{
  "arch": "dit",
  "model": "class-conditioned image flow-matching model",
  "dataset": "Sentinel-2 satellite tiles (TerraMesh)",
  "train_examples": 72500,
  "image_size": 32,
  "horizontal_flip": true,
  "conditioning": "class",
  "objective": "flow_matching",
  "cond_dim": 256,
  "targets": ["main land cover"],
  "num_classes": 9,
  "cond_dropout": 0.1,
  "logit_normal_time": false,
  "norm": "rmsnorm",
  "activation": "gelu",
  "head_dim": 64,
  "fused_qkv": false,
  "qk_norm": false,
  "moe": "expert_choice",
  "num_experts": 8,
  "moe_every": 1,
  "expert_mlp_ratio": 0.25,
  "experts_per_token": 1,
  "shared_expert": false,
  "patch_size": [4, 4],
  "layers": 6,
  "width": 256,
  "positions": "learned",
  "optimizer": "soap",
  "beta2": 0.95,
  "lr": 0.0016,
  "beta1": 0.95,
  "shampoo_beta": 0.95,
  "eps": 1e-08,
  "precondition_frequency": 16,
  "max_precond_dim": 1024,
  "one_sided": true,
  "adamw_lr_other_params": 0.0013,
  "steps": 9300,
  "batch_size": 384,
  "epochs": 49.3,
  "lr_schedule": "linear",
  "final_lr_fraction": 0,
  "warmup_steps": 1860,
  "weight_decay": 0.2,
  "adamw_weight_decay_other_params": 0.05
}
Rows from expert 5 of block 3, named by matrix and row number. Rows with one number belong to one neuron. Each number is 500 + 50 x the weight over its row's rms, rounded and kept within 0 to 999. All counts start at 0. Numbers have three digits each. After the name is the row's rms in percent of the matrix's.
# up: expert up (model.blocks.3.mlp.up, 8x64x256), inputs 0-255
# down: expert down (model.blocks.3.mlp.down, 8x256x64, transposed), outputs 0-255
up.30 101:518495461450430540473419496517494504514522533495567500537519435398554530556547466464531419501514497525556604491589467512500596456498473439495461569437435468504494577467581548556532460462604513496465481479491466509449548528538460520486472503545558524468465530467483563587436454483505479469455467547481529523516474507496467459597523521603498569612488477467496637512565570541479549515312494487614326497451513524485430527465517516518508514534485547545406591497507459460484537487464665606544525517393486511524499411545524528530529481447496507580502511489443451545546492414569443557538542590565533499576573458498504632409519491457485489439514456504475500547575491529493496472471587554436460471525568482485473455464404498568509466493460436507491420481499459484441518503459455
down.30 099:581559493452463460530541517504483505500515512476516477445508534597471494455510503434523522540478492537424537502593442561531419498502510550561488460529498526447458424526404506477444546547508548549510463528537521435518540395561454581542481570474606507522449438498497445516493479500507460430531493570521506523466529513491518525480444462405491617424509503541465328464605494462475504546547489456525636609454494457518667530459520488533527464508556461554571439414558571529427516536513316492510574534472506537531512437507546588533433567536572509462535557508500512506488453546521508500570423466462451577497503428540514361450448519529496418495519543504508478497524499497449456506506445516453503405535611485501490536518616489599467480579510439561486442518499515464481468604463550
up.31 116:498549460490498489518626529428506542581454516517501460457536358491552443545518559436548452499462501458499440570515525573496458521494624516466495537501485505478539507485477479527539492463462476548491468562577544606495404525399457530502433444530542576481425533470525551562437494564498555551534465538479544543397425509544419616651487489522472430416498532476515524515534570509525512472472530514507508575519517624578548603452547509470518427526480500458448563443491514505601575485485528479545516535534384503386508487479495453569468503468508522497427597445515510534576528453530515493423450445463548544442550548479474545464516486483510372521482520466520527410617529526550470565517536508467450478480566509566454556473461506464544432456455473592464459568483622518484445485504630
down.31 092:578447481472506569497558422437481569522521555463564613495571380478462461416501440572566485477425474603480472490454531421556496540508416419578487548512507482508437501503483535492635453506582510399575481501483464456473488515524545453527486483496560497521468497425474452519442491560464487530438479460515491503503528441556477611466464469575556490567508437475463485517487565490550492513586577477495502602449468490613422539573526498469542624549425434490589529557449390502402452490510544482550469555537552450605561527501566455457431500502584545594480442460526525470468537454514470474478478492586500394506552404508468444550417496592504480547625447421511552501588508529562497540525519512497496443505521518513487495609483513475521500533501470521537497533458357505474521495479490
up.32 090:474507481431469488441479503489443485541507450579596457524508483466512486535515498490536382530490505484490461595530461524495432584423471478435505478462542611521469571474474473550553550542503525507465462475495551532474450489427405501525613570457507555523548560416536531600542491564515508508448471530485439593473513507556435497510577516438523497474513496454443468513508493537544520513472486532574470458474463556489526514388484526432558513457505527430413610416389479521497510588485527558547545509475443489505469497552454462586614533432475434485488562484479402609577490499585483461520514508415569599538579549527402513519437568389502475573557507467501521467575540567507537436523585512447396536395592500441324510451516481527530513441506493543444464519440433474491467541532532
down.32 097:409507558510514564456519523529450471572484534475517527423478521424477440507446567378480473601489566493566522554467516559436549474443582412496549562493543521384441465513478534399458504456483427512536512521564569485428557414444418564483524471568437494435498470567451499618428522483547466475496459606502477586449496445481420516438428417515443546477519489528497516585509420466421491478464521604401524483565528556487529507515458506411541489548500566574438546588421570534514463549414527499513477489473476534377460472542596467491607555486451429434506533485514513486585516533548508483544485572424428474452527417521486510547520564451496510378417552471545530465531482500440394488519437587454482498431527458484487435450520506546463550526459438496497471524562456513492528470520506
up.33 099:485492401428385512583525545452478529528445498568521462588542403495485461513558418444502524569474568478537557560508460495484495507405483505407499482441490540484548493549504567541516563516487578472433429568476557551514507506545480520466551526518525595508509449479519488556561496575500641524539448456461462486509467527529378473513525559452504537510483491431562561507444542587458516486450490517545422468393592528455519453504518463514514584543475516514528512418463599503628509503406566546539579501462523540475508546575444540503490445494645433576544511563433375531588519419501461463508562466459467571465560568486445441509528546498507431430532510537573490453574510603520516590582496574507442480444512548497556490452492472530471486480483547523415522524496581505492384489448443
down.33 091:510453543479443490490479421488541472518484435484465497595532596427509552475494479588513461467563496413485512464494579540446425464504565554448402469547496574551460533619552562467443457495450481469517498475496489463498459473482544498511473479437481491534526464546505473489559398494499339541604531419477520479458504485481486485425512499487488585482476412504478442505534599526506480489476494486516468424599587475422559547515579475524448587508490480510489517435540456468478543498546497515495515531539546483445598456474511539505562388461488490372548522520466572442457510436550578430511548518564521453473432540521364599426555455550341423540531438523446589458355503531501523452505531500519533573471591449493479516581492523513550490560496497495570566505529456463445462540381530
up.34 089:563429524494428515487546515505509507548340499521524445546554479540563487563618456427536497429492561500452478549494453507505512454525552542419536464377501527474474505470512537448476422509531476488476441567505466440458517546484392532531566477565516527459511517444516523593403451438523508553445525499452512521499526509442391472566379560497395485483478594455441404585528504543528533557466419511495482489486577494491649596505479570527467482492506488394519512456497507603552500471377480521621531490427492554530435460588546542526428513466475514478455518492476472580526545558537521449513522485487445529518595546413529506580622484447537492472511522530470548456524578549553525470563494506493405574454522558548507526481503534452475453489458472602475472598505584542521438527549456
down.34 099:433497523431341516431529593621553521488586444569453481492501588468477558539386412537547455526395523438606584469425571505505509515478518506467477553505507516495522491410506464573404468438538535615552550451527540584566614509472548617470555475412496424448495593560503491622463459487534520463489498472527562495485566495517497535434588421390607537514595496581525492473536469518460518440453513565416468507537493494422513489513435490457409503457516490449463456518495503507498539504517636503414456429483508572433489459462490523561519427484552504581431522505527498526523576543474463561447548543522556545433557587446438531558522481494517485541459494553538473486456499488514495495491488556513519525456452497494490520469547537456502587437514474549455464514515506458555432500537529
up.35 109:518534487430482571465494450452521525486492406486501456530559406487445551565550521489556493482479503514516452452490429435535602554407461478465506496497454533456440524520478508506490427535561487479496531579503474467490379458481489466491498442464507547502425453537347542550494491390492464537585502465449469454386531552571482431612595604488396488570642486481430511562553547535519524478431476493489467454470623526557552465539608515465482450535526516502469583422434554509563514546534531532541507475496559467416450525510526490572514505515510529510429468484486448517533474548431459463482525400449417493633548530549521570517535459432536541483426509496570573489615562543488495422555496564481441504518460451507476552526467502522487617460455535540460433564501407562478545481541420
down.35 082:532427453479460538464526437490561510476466465550549540516524440542472507435490418540538547495494482510452544411545585482526529506456668530510490496506471467593473453470539551536439523539460482584476503561458432583534502548471510546516449522524468534536551532459423544497481494507455422505447531330510487564595492556505492462538560527445510511471568492417394444394516530504431552488610508472525483514480530463610468456492458470534502538540519447481539638609444403543527503401572557484506455557473499474530505547533506515515453576522578481510465598526527454394501403573457476489466450485469474597456505480526583463593449595535504465458558460469468556448601532519481506580475465507535473482508484545587458522521431463424387535515521443499461489507480545450489442464554376
up.36 103:505434535522515500516601570551549501499501437519556478539516440485428562608555496467564534495558377520564508554515539415524508430507569555442411505459505507452453512517474524516498467387491506550458495488595477531487476506470425415444610575533558560489556394510479478540525534461525485494486474570460387487564494520533475563519489527517435486445509510452537500561410578542519506544496471456601508425499501525402544563478533422582528596505503589399529578458538500515526487476482468503528524534511527544479393565588557480517434408511448486486505528471474437536637569492538435412506502396582406495448534553514474517427540463417422562542489532412608428460504520484558538543555507530443457523522503511550486413483483499485429487547493431549478380545419531515476499522477476
down.36 098:549454499457455501510570352535460577507416519487491557519594586532568499400511500572450510501542473562483419550449552396474526420590512465524506537553420426554584456457519577445546435460493509466445523496471470495490491549421489404484572506488518419513450467431547511494475453469523518479535477489549445482421442489456536576571474562452506488519551527417432501508479596557484503581541502550552481462567592484482473406532386397431471538539499400537494453470438425407512525551519547488593416554523536446579477503540472473444426462484558522538444447448512486506467438512484382496476444446493515401500511489535415462460417517441533497403540427517473490466631445513500570549515477521542533575529484520444519524482517493409441498517512482534414438476521550495491523434431510
up.37 122:488506455494450491494526468519569450479436444436547553444447395473558565546531515499496449472586544487488442573507436479504387492468605544458505558443517543524546523505440420489533515458581536566470464596542404545350433518514510500560383479509438443484443542420503574564482607523547563535455493448417539542547474496540444426497396511548538478474475615497442529538535504503472533586463419443535505509480511546598532550543532486448495485479470471465443489408459536592512444470482526453525516571450543500612440556523471455455489507467475505519423512520492531503588510436474510396386506491492577520418546464514536497475600527524631482549602490560449550462508510570503532561526551556485446585533531528484482483470538476540456512394459523502430499513483494536554439551522407
down.37 112:627516502507566546496525431534550468459533445532545584523382479570428539402520475548514467508566522533502473429470484477540447410453409360580450475547540401517526521462524449465622517540464483484469482549514370464526515564522513379489444537492510449523427489509462488486451439465469515485522468488502476466459515530488531524556449539580573530537492501418432517482510579488528507515680540475555498526462529486633350475550525514551504512503402429441572467495398455507479556428525479462539485566447500435444510529566538446438497445561536570562459477467580477477370410456418457450493458463543529370526489504496499429504384475473484513463464498468529504514545497550498545562500493475497519445517489558486516443559519453456503450551509490487529509551431508503508534561498466
up.38 097:490609468459454488500510440405476552508446496458564480532534425497514567610547526527584479378439440553521558524493397464484586503564565456520491534409443560537443537553545504476544501488449627510409474532466469486484463555500473487525496449468472632436542377433510517565482491506420514472492458503491418480516538508528493430532494561512413515526492494435531448555525574557505512578506456480652483512575518615500618584493505540514512504426466570556487503487485510493452458605489556528565554407417475509468512461533502489575573566405543459520510527489498479520464484595484459447524600502455431527545574473502395523575518489388532529491490531446535525574568527545480484421554450516438434538508557483537422483549479471490422522514586524459501488532519478479513460463459427
down.38 092:495561511593492463570508461494439427502450504479460439611543524480379554557508470467524521486481592472438505472399494483558491504443520534390568495467488445345499548461476518462524435400532586469443420508564523415516467411614504551486513483515498526531525612553479547495477556437476476556485504424552486427513540529520520592508481457522518579577501511480446576461530523516518390507450504556476464579484492521539415486445508435536489507447611454514446534466588469505446413587491417509429483463476545519501528410471420468521543495506394537554517556540494507542601568440516473447564603570460557496486480452604370494430463499535497510524533523519591461475469567478471412434462535532485436575463503459532506476481488503453529481477462468557456432472537560464463434550464510
up.39 102:490409439478449556529482513452399482590432507503506481560621492542555527524528383469532538441494551501561531565542497545457552542565474463460555555467483565428494541503482474536516362542516369453498542443467600458528467517461410545487492508473536486457434448542449572543534474451466431449535507488475528514548619536439412511547496609496414476461548514436496427492448590576486474460492510509582448498473567557542499530477524536478560559544478524495548518512529526448552491467456550540539595588458491523475531481599553597552459553425589445547497555403433492487512436525568426433516516430437460538537551541497513500456526543471497510541528528518532452564503525509523495522648460524486434463503456447418483469537472443525570512549585500578504398517440492609434423522507546
down.39 095:552495489489452556518494483457423526490490523467482495435475495521438449442491464525584481478446512582521450509344548496478418419507479579608471563515487513566448533489491459524497573484539463580502584517515490471503523530438473582510493502424451476462449404446464489508404486497515549561557432479487515436438640481460601520526531499506571453534482447490522491463497682481472435582493524534486612511543517501505423481553531504468485518505430492513424440540558497502478538355392536507501497574444479523428581513416564568433569503536513487574453385549474396446449482492482340592478474464501493410435538467434553438586547545480519429512539586498438546512522482494519433521509465515521523499505402529507541457491558502444593575535485469519483509548506513536513498508478470
up.40 109:483413450472434536511519501496387517433507547528521433488496567475542521448553556464523401533480509532500536580499415490458481443501571409417552460418527538475592505447559484508482441470485568531491457436418506449517475464515451476483599520476424569484598557384513512569555373517496533553534458434454443556436408482506523444499493485537509471486470601435498478540456495525473524550433466483507487392538506613392537532417382440564526478536559442534505509476489513543586489462479544516602539537485579469486429490446421477480527560480523444434489526530481485532450489593453501433413519487479516599541553518561479550484508536549510449441444530475573560594513542590466511464507543515523469586471467550381447510475388477547590505438472547548489398512442465482456538485508522
down.40 097:605575450448495585490611426566440485499482577417475566523555439540483502353479466571509489463549460481491482528491480480507475469476479419624444469507507501475465541524482521524562516534515430511480474527466470488487512510462460456559507493509491502482520532501500416504442551401516469484477488426458550466506517545482536501527464568609543551538415529440496500505513517534446512503628460434547473391433537454516412513548446495450516524560402417450519456552490472479541506519500518500520465516517464438578452520542560511487442445551579586596418404480605511448404492576594452513414527541462531433501523440518551433510370504621498551492546514406437528617564483577487574545480497455438493499474537587574512525559446471423620493507510447516502599482492480504525543470494505
up.41 092:560512497461526491476440520414502498471427451534507450604469551490461524527504505477553456481467511524564549553574389518495528511449554577525478508528549552484441547514569536487574450579492538402455505466506493482387479541502440483520496494559499614542426463543406533567542426440572452509566438496465516578509509475427442549479614572485452454531603535436424548493408551582520545470341496474545410427414535559412483526567527539498464550526506534417470471436486495422498562525495512528541542476430481484489505545490533499483422511479574568455470538470382461536536555431467449496501478509533419513508595514483490627510514442474542489421476460449433492540552577485539585498588474545455418466523432501465514526466580490545449512534500508425482506511424519535452516604619503
down.41 101:533474469488535537531568491519514530515522513538402524630550456476442466390464541530499514602485538580554571458457455468516627515513524415492583527561566424567450526494550459447480475504475533409470537523453431535606578389429524476512554550411476492499451549506503456573522565555454479473531462502453541523550445546455504433437548428473490531482518499496533420547435539485553541511558494587428512489537557549536531460469427533488511505470472479445498427528460470521519527516499385450466495561568501496607528484457509408555469472464444609519457501477355543510418580455504479588483369459480504382546503398492529400521549556516444499525483438481521492543566456494423597478453547550506454427487419491460514459427467507491523441566535493499552534558432488523511506475450419
up.42 094:481608527492474501474584550480531541490558438544522448584508440446556547496495493517512466477508470416500456562506516508487484490550438521428548495421604509451437447535479435475486453579491589515472454628538510506409479464507457481551401563430571494440462574445473551557480335466419513547401479475522461548463498522520470560592547476576553504499508557488584467584444487509459502515502535513545496497458607519554542537470496565494502473492408561482477484532452479462581514514473563534516521564424461468479384461499457508392381532473463400523540581431487429535460534516495521456422582525488471536542560512592513533418578539445539408439494531416575507475476522462524506467539377512444462580503472455411494539432613488564463470446487472510476464557477499471504488497477417
down.42 089:384408475455569434429361530544442474456492463485468489450519462494587549591590497451481518512480566486451475530575527534470443479516499486385500503449492579529554511494435589538427473510495508481505439508582624542503378500510501506526451529514498517514490528531453443473608594488554508498608521539481516526544432462459518538464570429531503445539501589580559481513486492537510467524385442449511451425561417467500569498501549554487577424544574538496503517442598521478493493508430491486485514554480500559471495445429533572461486539492479451466551492496386499522568542524580615452565566469519393520557463569596508571448560420570530492524458496556439481417442507480517471469512566479515498521509510446525549522447565555511451491488487556492472594541468553539403437501451618
up.43 112:523401552535470582437463474463493429534621520513468469547526465491537495562563450478528438449415558529582420526479427464427545575456478479449444435417460473506444467490543487505544445500514539493476456570493499539422520532512459603501464535565497446482531503535535514539456422437512575512476531460461467464471484536560452437426496483538424465557460401439548485503429473539590537559475629544578461557535554511403558593482472625460499487533477471560441612493483495493485538519422499574524527548488567525527483535551466465607467464466480535478511513473512449458472561394573480507458582461491525533528561564405461501397552413510506545354559471537518527464519529447530532462526554584492455528471586530562480595539518512564555393454494414402483497554514473477508487438490526
down.43 106:596489544455507600483575454490505463504412523536546582427553456512426456431453444571559533526528461504505485581412558424515523392427538402616461485514473437473580521496500468531666491595511468473524530517419473480555484497541482422498439499520430554552468435400586455477507508446567519552521508444505439539490531500527528556544496581565511514597455427472462541519548485494517487545579521508588448542426458482466397520564513570552550553504429392483523510500446428459562495535558548500565442585477497345488465508497493471528447471537552511523514428475534512471401484463509462485466501510542481431529544492462466471487356505561520572474536455458544553512509517444556539472511507487485570484459536498509568552655462473433515496510502467558506529514478512504576545404518453
up.44 105:501482374454518502465552402546552499510480542492582517513551474516537566566491550491550482451553484519509437526518544430520505522364597596479392476463473604438441599517503506473599530495418563519530514482533612524524547491556464526546508549514538554473489512508599568561450432515554560482539499461392472426504508452490509488494439516540418463480556507472511500531489555507418509529482422452533482497526528559407492578451521351468544499508492447513473548492517475526494478481473396580585609560541507600439546465585529498521570559470551515553449490531474493536468480406454551523488425453473536571542572569543571444467548442477534407435525510520596509567510459488519388558618571525584416463493500484490467464517518497482505501469536578471521454574505471575508468527557432
down.44 096:400487466504506498537443600478513484521527468470555463479465588446514437484565467476526411445525568490475468489412525515529488492559496480489531516461488520620442482587477496630455502564448559477507568469424476477502418593521507514464469409511466539576504373470555458532539546512416466507457488574542488475523482434556526458548511465490466535532496494488486512496545561451477479526480526475593438554487450547494518505480493461518483441497607439523553561577453497491496460471557656431469395505511515439478502498480530432394471539467388508453493576485500561498616514458469574413548486620456498473572572572535534527472563452539467486460547518573516516522502552445516343438539464408585491550576545334568531516530473524530493506471475595521552514487487589470554489478481514
up.45 107:507485497463511537460531576527528548507451609531513504478515496452503455580547601441559522521411501488521456507510518570478559603536458488463515502382514500479414442519522518529521534467584516562494454513543444569530407468594435505467543449464555450464516477443488522539498393481523530559406466457474435561514557504490514384539479663499488466566486554479400473531438593511405547433494443514486497487487549497446531572433553556510503512438442544415479446501449514489523508619424498461596528521509431508550572511530647476484502542476485472503536463462514458515489499574398463468538521469547492591551559447465459560523511485461547341436611583494484579406582519553506532568563533514559475498479561486466496520560495496465407416473506500491498453585519531529546500520501562
down.45 121:591518452524561601498503460454451508520548560482557559506519470503479497438482462578506542485474466505468473497472448403537506467557489392570492449521479470497466537554511490528634555615526499358451482468515436495424441575449502357516533527479518574499488481451580472455483520440470472535533522530462515461502436473533534531550494521538491487510418506450371539447539527481501535462580533503619508473405434501517396469612575535543581473531450447498551443502422449530510520445486478508540488540502501335476580527553455440425420426532481552526520568433562489456423465511438477442409460485444515411478487542480495482469338453424422531494450462472470516484520548516507517517549481428479551536509574534482452526607455421450487455566506468515505523523488462459471566439449477
up.46 092:533472467508526508513480468503487521565515346573503414566559509468487510483558508402598468458530495464452590550554498512530518592498433461413471503467526495488459534513489538494526563507516557458430582436487514499476396411453397521548513537500511583452519502465428605553396514436575512559459450521350510503456511457462451511542398533593398521622477373471636418429507507476533514480440493541528519445508456634436505525447506460492475501469485530507454646510498516468519443530445562555565511497526457510474531503495581491552447464437486492513453569495484474535479441507446454519498537412492453472459554597453483548461581484416425495501519519539481513506488538477542519550524426488512448469516460502481434495467474536418559486531455498564514456530464582378467498557496429
down.46 096:534558529499517508579483458481547494497466437430536547490479473591484654556589471588474512507438472544463536468562493481601488462477441511553550422434568426580480509451500539556504556583558505468579479519552503541476502647525549494472582587493499509484459450534598431476472480528363563450541530599492626508465512523515506545566442443375521427487567538524470543580469482568600601583537545473464541432418468574521471463538501478606378440541499537530579535493450598521511465450555408448514567491504505510445516524553496489432524529559441509492454497449566463445465470479510431514460452409489494542521487514531495522444455428518482493508568473544491529499547501456424537495466509461526450418562407526445549527453504501488538488458516553487552593541517464500530508575527477
up.47 105:513517553554525487532520479653541582498396508529535490563527518446523479423475463436518482385566480501487490590481523475515492485437499489504568551521488488511530516533569467519509414456643523480466449494565514440516440509419489478449584547513593463464515512490549527524487527417564505527649482559344496440529534561478566502554505501544569448487481372497493504437536498534535507529498439556469538475463371557490511543498523585466489486545506396486462563437538474445542604552442515493481518491504522463600467470462377514351384488470468531476483544507530489530560468523501495481505543418498469517590536515481511458440517452483477515584587464507380496569510519481454545601518509526473471499516473506488451565430563522494428405492487441626498567495486420499487524495478565
down.47 120:469481403540509546486447492479511458494547470445539489524541533531573476494501537492502503490514479519404402508535494464505501487483474505434493444455444463455588525618440539592518584562463519436532475475472550497473317522506493412495440491456479479576550465389535466428603464522550428511451605476538394527529428416554547485520509532531453484504532490488442470517504542577468491539491436408552510615472365531478451525540575480516590514531563450481505482483559527492443561543554535475584549526471516515486465483489507509399468459536455572434614547400404562576544557523483631484525483451480535545505398509536509552443557458470502552496510458526589481493527474508588457462485496498533499501553543404517552614525446514470490457485477575429478435524520537466452455448531614
up.48 091:523449429469441500485538541516498538481448429557538462549535422587514429513560438497574493460504526471525567571535433444471550465360512512499497459434632502475494578530525484543480479538507560469358442510537488418535559547506495553553509521554508535412500559479534488515544531551531501442423477433470428464416493463449408411482431443566445392458545428396585576497394468493514531483591467396507456560437552530463571573499548483459533582452472523578469545521447524549554467547418447516568588532464394527435447491531473528564476502483528474531407575432445521545515554482483423453417538466501465526528555475483552519488522501436517540470506492517501540494547514597574504499532574511492450600538474401480436496545512466421512525543478499496473415552428514494470501552563552
down.48 088:499528503498432449587526444427425487467501472541430513428516476546504528552541449494445444430450577581476550497562524456490415484560455452511530536537562538563484436471467510441509485496549395472439479431439544551511540543514540495460496496440457511480510506508572588528434526504468507491501453450453525373548467521377586533460520498498569428494497536497412471452442497434580551467475505555443599429493560501507542445506494520505620475553546476524508430443405508439532376523561486478530432409419453481518503569409645456460555485414554456465473542509548506450479459451573451475474458443545601509500512491467451539533603395448454460480446567460526453501468520447574522566483561442521488522607448501482488578450471541431514459570519471464491449469369500595539513480493458
up.49 101:463401464597484499518504512387465534548420352511533531454529473537525503464509457567487502436541527532538558540507491598460506449567464527449425454447496464547381476539492441484511518554625462508451477568487481569411484492418511436541558515516481585512534465491486526542510556462507456484402487445516459544500555439493464437577566468388562472426522585473499450454422477517456519465535388431605499567524511658449555528509534529605498519532439525565493489438457460418542585565496495547514522568477541458544479556430308531506584447444488496523510612510464412549495418581559529532533541535542460510514531469482507520527464543421468449489412450528484507520511494548520539484589490511504484419433463453550487479511460485503451475511487462421533524485518544473536469477518518
down.49 099:434519446500511482472515547398428514514507458516472436558509509550593486553482491472491506532520486499412416456506498472524505521481517463457535495430472503523589588486463441597577542540442521518463430535467479469481345567536511419465517502483452572540514530382489513439597454473516524510511596479459395538496459385581538436526505498472472496494537525498476446533516483553462448530434407416588480563449381464470442590499584487444515458610538482449521516539519534533421561484532611516587541475472561535438502436439531516456509463523443470430598589470423488559521609488446604498450518474552546576524445503517544505485508483447440596495569504537556439495497493545607453415581566405507521528514555426491453559461464533518493464441501596486494471492519481463476553506562525
up.50 095:485395486545541494457599509427529474551463568508585435518509481498520533564500536444500483472489473503504528552553498532453488472479559489475493416464485562486521546425499496499547461497489502577417393464529426495506442566431527517459520577517498584458469515412446561545452554459582552559486460515388494473551438506467452596483562545547443528584537412421518521539422514515512491561472478451583443537589475539488562516465541539492418533548558512501470492468438497467491556467514515518600436475421535512527550572574543463513440535424491504508490428536496479517479518507577455453434516493409549500549562560494503551513599449521528429478479552458537571579515564537527594540672511480515452477545401501482496551567538444432518573449554564480365475554427593517399563619491506
down.50 105:417443506474580484496444482529602444467539515486520404530465506581517514511628563533364479672521541442430549588630477540483497484447451544479435479498513504553569494452460553475414446532516571518461483547523557409458461531500472456482464513469539566439496496522522487433535470526521504513490542572512536499445471565509612438498531530551531502484480593530439470487399506493599508427528498513425516518552437510445572542450508433537467476529478571449515551556507498489535547407511362499489597481493536545487494540464458488573534493571471465433512507461456528400581522508541542493508455416469437531607438526464522493439524549484442559444462525581535445421479506493507541510458520428561507479572466522386507578436435475464495526426499586453499498506419562508423472523400482
up.51 104:495416490504512459534448552452437537591563452463527503445539435524473543511469481497526488540552514496527434456520434566558499447587511481473500508506565525540439527509476442473473476497452485516534526498512480415538424501496445504455422442499421524521533574508457520510599408492491521504478483498526590599459556497552416567551316587428530518487506550495529508425551464501493509520495488575532452400542600548618458574493479524585545498408435537514444688384458509582537474628558517474462489530471545538467486499510617463530479432510439491490513500557514517449463455509506514395492522474490545523424518537480423515606518437500579586598500536474440529630508530477521512537491530499536494591450532471515453591485508489438533532468468428580542422503497449488545532484487454
down.51 120:446453383535565521549446495496510486526474491450562480517515486541532500499516495474509514472529492465392441444537491460437474517476453494458482450396481461485588547600470496583590580587463510395505459457489525464444288526564490440476449495476444541603538504418511468433555470454559461510494614399480365493516409471546522499524487510516435452543504487484464440520548537552478498498469437418558525542437365514521426551523580474471499518576541484422559533445533489489395587495521539473548550528467493463532498468509446523455472472524442553491589533436428558570500592477457621471519486496533548553557400498556478487477573453445509601504547462459533446499501507526589472494493549458520526561486517420553488580523438483489517434478485569434424482468527533499497518518525574
up.52 114:511452486418456538516410533422493508471453504444509456543523442493505552470534495478511440524486545521533523554507506440535539573579447463492482481429470480497501491485539448532557482502470518577432486519477474572381444439472493411481495519495529592446572516446548539549525522519465518541511509471508441512489512385564507582584591565545493451553501523471544522504465515545409544436442428414613456524459519480383513554511449590443478620465544614582415546469473580492567541555451569466541581469519561438460487526578537525424492533497541534561441607415489499483487494476581482474531539468491465544460538478553372594565477549410547374566372468550448532444484537502486454521503449543506477549490562486528471512430485492498416597470454500525476538530484387569470487550510435
down.52 086:587586453486507487514502547481496522480562578661381526456504491528446497481536440581518511464502552484508473439466532502444505426531548479510465473508453464550549490528514441571537484530517468527475524397477456456625561573427537492468471415563539591443525504492578559497528428540509465512461511558439571545522492402524528567481529553530568471593515516499518430408462500533547504438632526369557476477383545534379432547537489511603508428454430471453548482555429478420583491500485474494553391522517496458427530505532526493346495492507551471535454420532521496516508466495479510540382469513524541461544510543542423423593470541515450596406522528419504501527477459535463491516563482448514514433457488541435466558515483473508422405534475535491486509516456538550523491546517463
up.53 102:480448498487483539512456579513501467522465570601566519514573478444548518563515476499551458468539495495567522526526468488557492514489512525366494527405538543510494627518493426587542458511553533420465456515552587558417477448474478512503467490451516578430400493522460544572551488549573503549496461468470429585510542514477526482458438547438548523492575531441546570577469525532456592535516432535521385476368559609507552532506532536493551494454381498552502621436447510483558449523479536616572667524425522542497488507507461502540484489437498466454549523536552469470577542462485515419468580456491552556531554506511480398448521550489537518447458539476447464585473501491505481523573432555448428528409499524488447536530444579470480480469357498512527427537449552521536447465468529
down.53 115:521519629493495480501504555472555510531479542493505429486466514419495487487480522539514533491572562564590539515518513540457557539562479564481498553560470571442479444547531451456529408488532572540625511554484543542537566529521606632459472526476473411537492458501461528597488539562445538401538399516466528592489613528539467479486467466410476529441491425461487454448458536507460574494435532545382568453538601498534534525467439529497401530479525540672449479543509474554529419481468532457529469384519491550499483519485418506505538528476446462362534499549551495561479483518491508589512511575458502471455490482505509533544575489578523448473457499421455528476431429538542482474523565517499580505400483574488542488435519618518475497520535457547552540472474582528591465545395490
up.54 091:484540457418571549567552609445472518503438409545564459437550512503567524548526518502476465464523471463483517430491490506566518559453535478433473538443458605600463574545482497526503462528494373468469469441521461450479529525537462516511499550554451533527562499536555546564392529571412490435458448526533473638554528485563510531572548467497531485546455451429556479531432539543525521508463540494612391484403518521488521428481540549471568512466512515573466434529434464509546430477475493587552545497424524528495463523580629498435468437472499436536494463509468473537558555532488509495483531557470569529513538552402521472410472526427420506479405468559495508527519492512528475466527462595437396534420510464436459476398415506605580547516524505412495431578448491552443509416585511
down.54 099:482446414459522572468465454461518407485435417521499522516433553487495470425479479484549534459568469460402492506388530471402540505533428377526522530514481536355510476639375529538600441536536503461490489472509500445482481404422573454482500431456541505544461513390447510511515521468562500512539473484506514531519409502592523510518481493500356468465497549479516563494555503511479504442587488381513546495509482488517426563549557489567510500529504542539449536595508582457511506503491553473530508531472404444448482508478478556598512532523592571509533465401463442592461456532527584535476543572487459500553475496406518473499514454513482555508447486429528481482511507499596436578519422552477507551398575492498564476594517497454522511554528515471501607474535378508582561468555503
up.55 096:503502480510581453417509543516552469536502496500595408510561455447531482504506482381504435533460528452523468641551580312517544513454529484419465481484432539510495563525460469560560536538585485440392425488470528538461461567518433477547548481434420592461462460515397550546485491503407548501479496525574528527531480487554471423487550510503398465488532445436445564539455600528431505465495522520582399522444563524477500475522550530503501542491524498554538484512460507536466451564440557525562455554497506573428496575594489506594551573424517421528477502441481551549487596493426450422530529440433525441443566496429490580494483519433459502476481604484499502492524532482563447541482583487505408464505543509554464551450526476524490494571479527412452465561556488511431455612465544
down.55 099:453528494538488467444497499548522480500554562471549600518545444525488573516498545656491495460529595473501521548503493362458462523577519498458505549496411523486559481414547470443540400485505488481521553431548564519481432468473447504512517523524489452473467545476487486546488510477627422428416460435516527484545446532561456439537565530416490462428520568470577582538492478528493538603531582500489528493530542437421541597491538536447545459475469508409475514647503489434460417539528441511373553469454501518500554636524545487502568511520465502442556435565479500543553357402510554545491587442488450532501517461534521372511564446425561421503489484428428549433436494510544445411508446467516505542500566531509496449492487536537404487450497483500518459465563480462445481472471494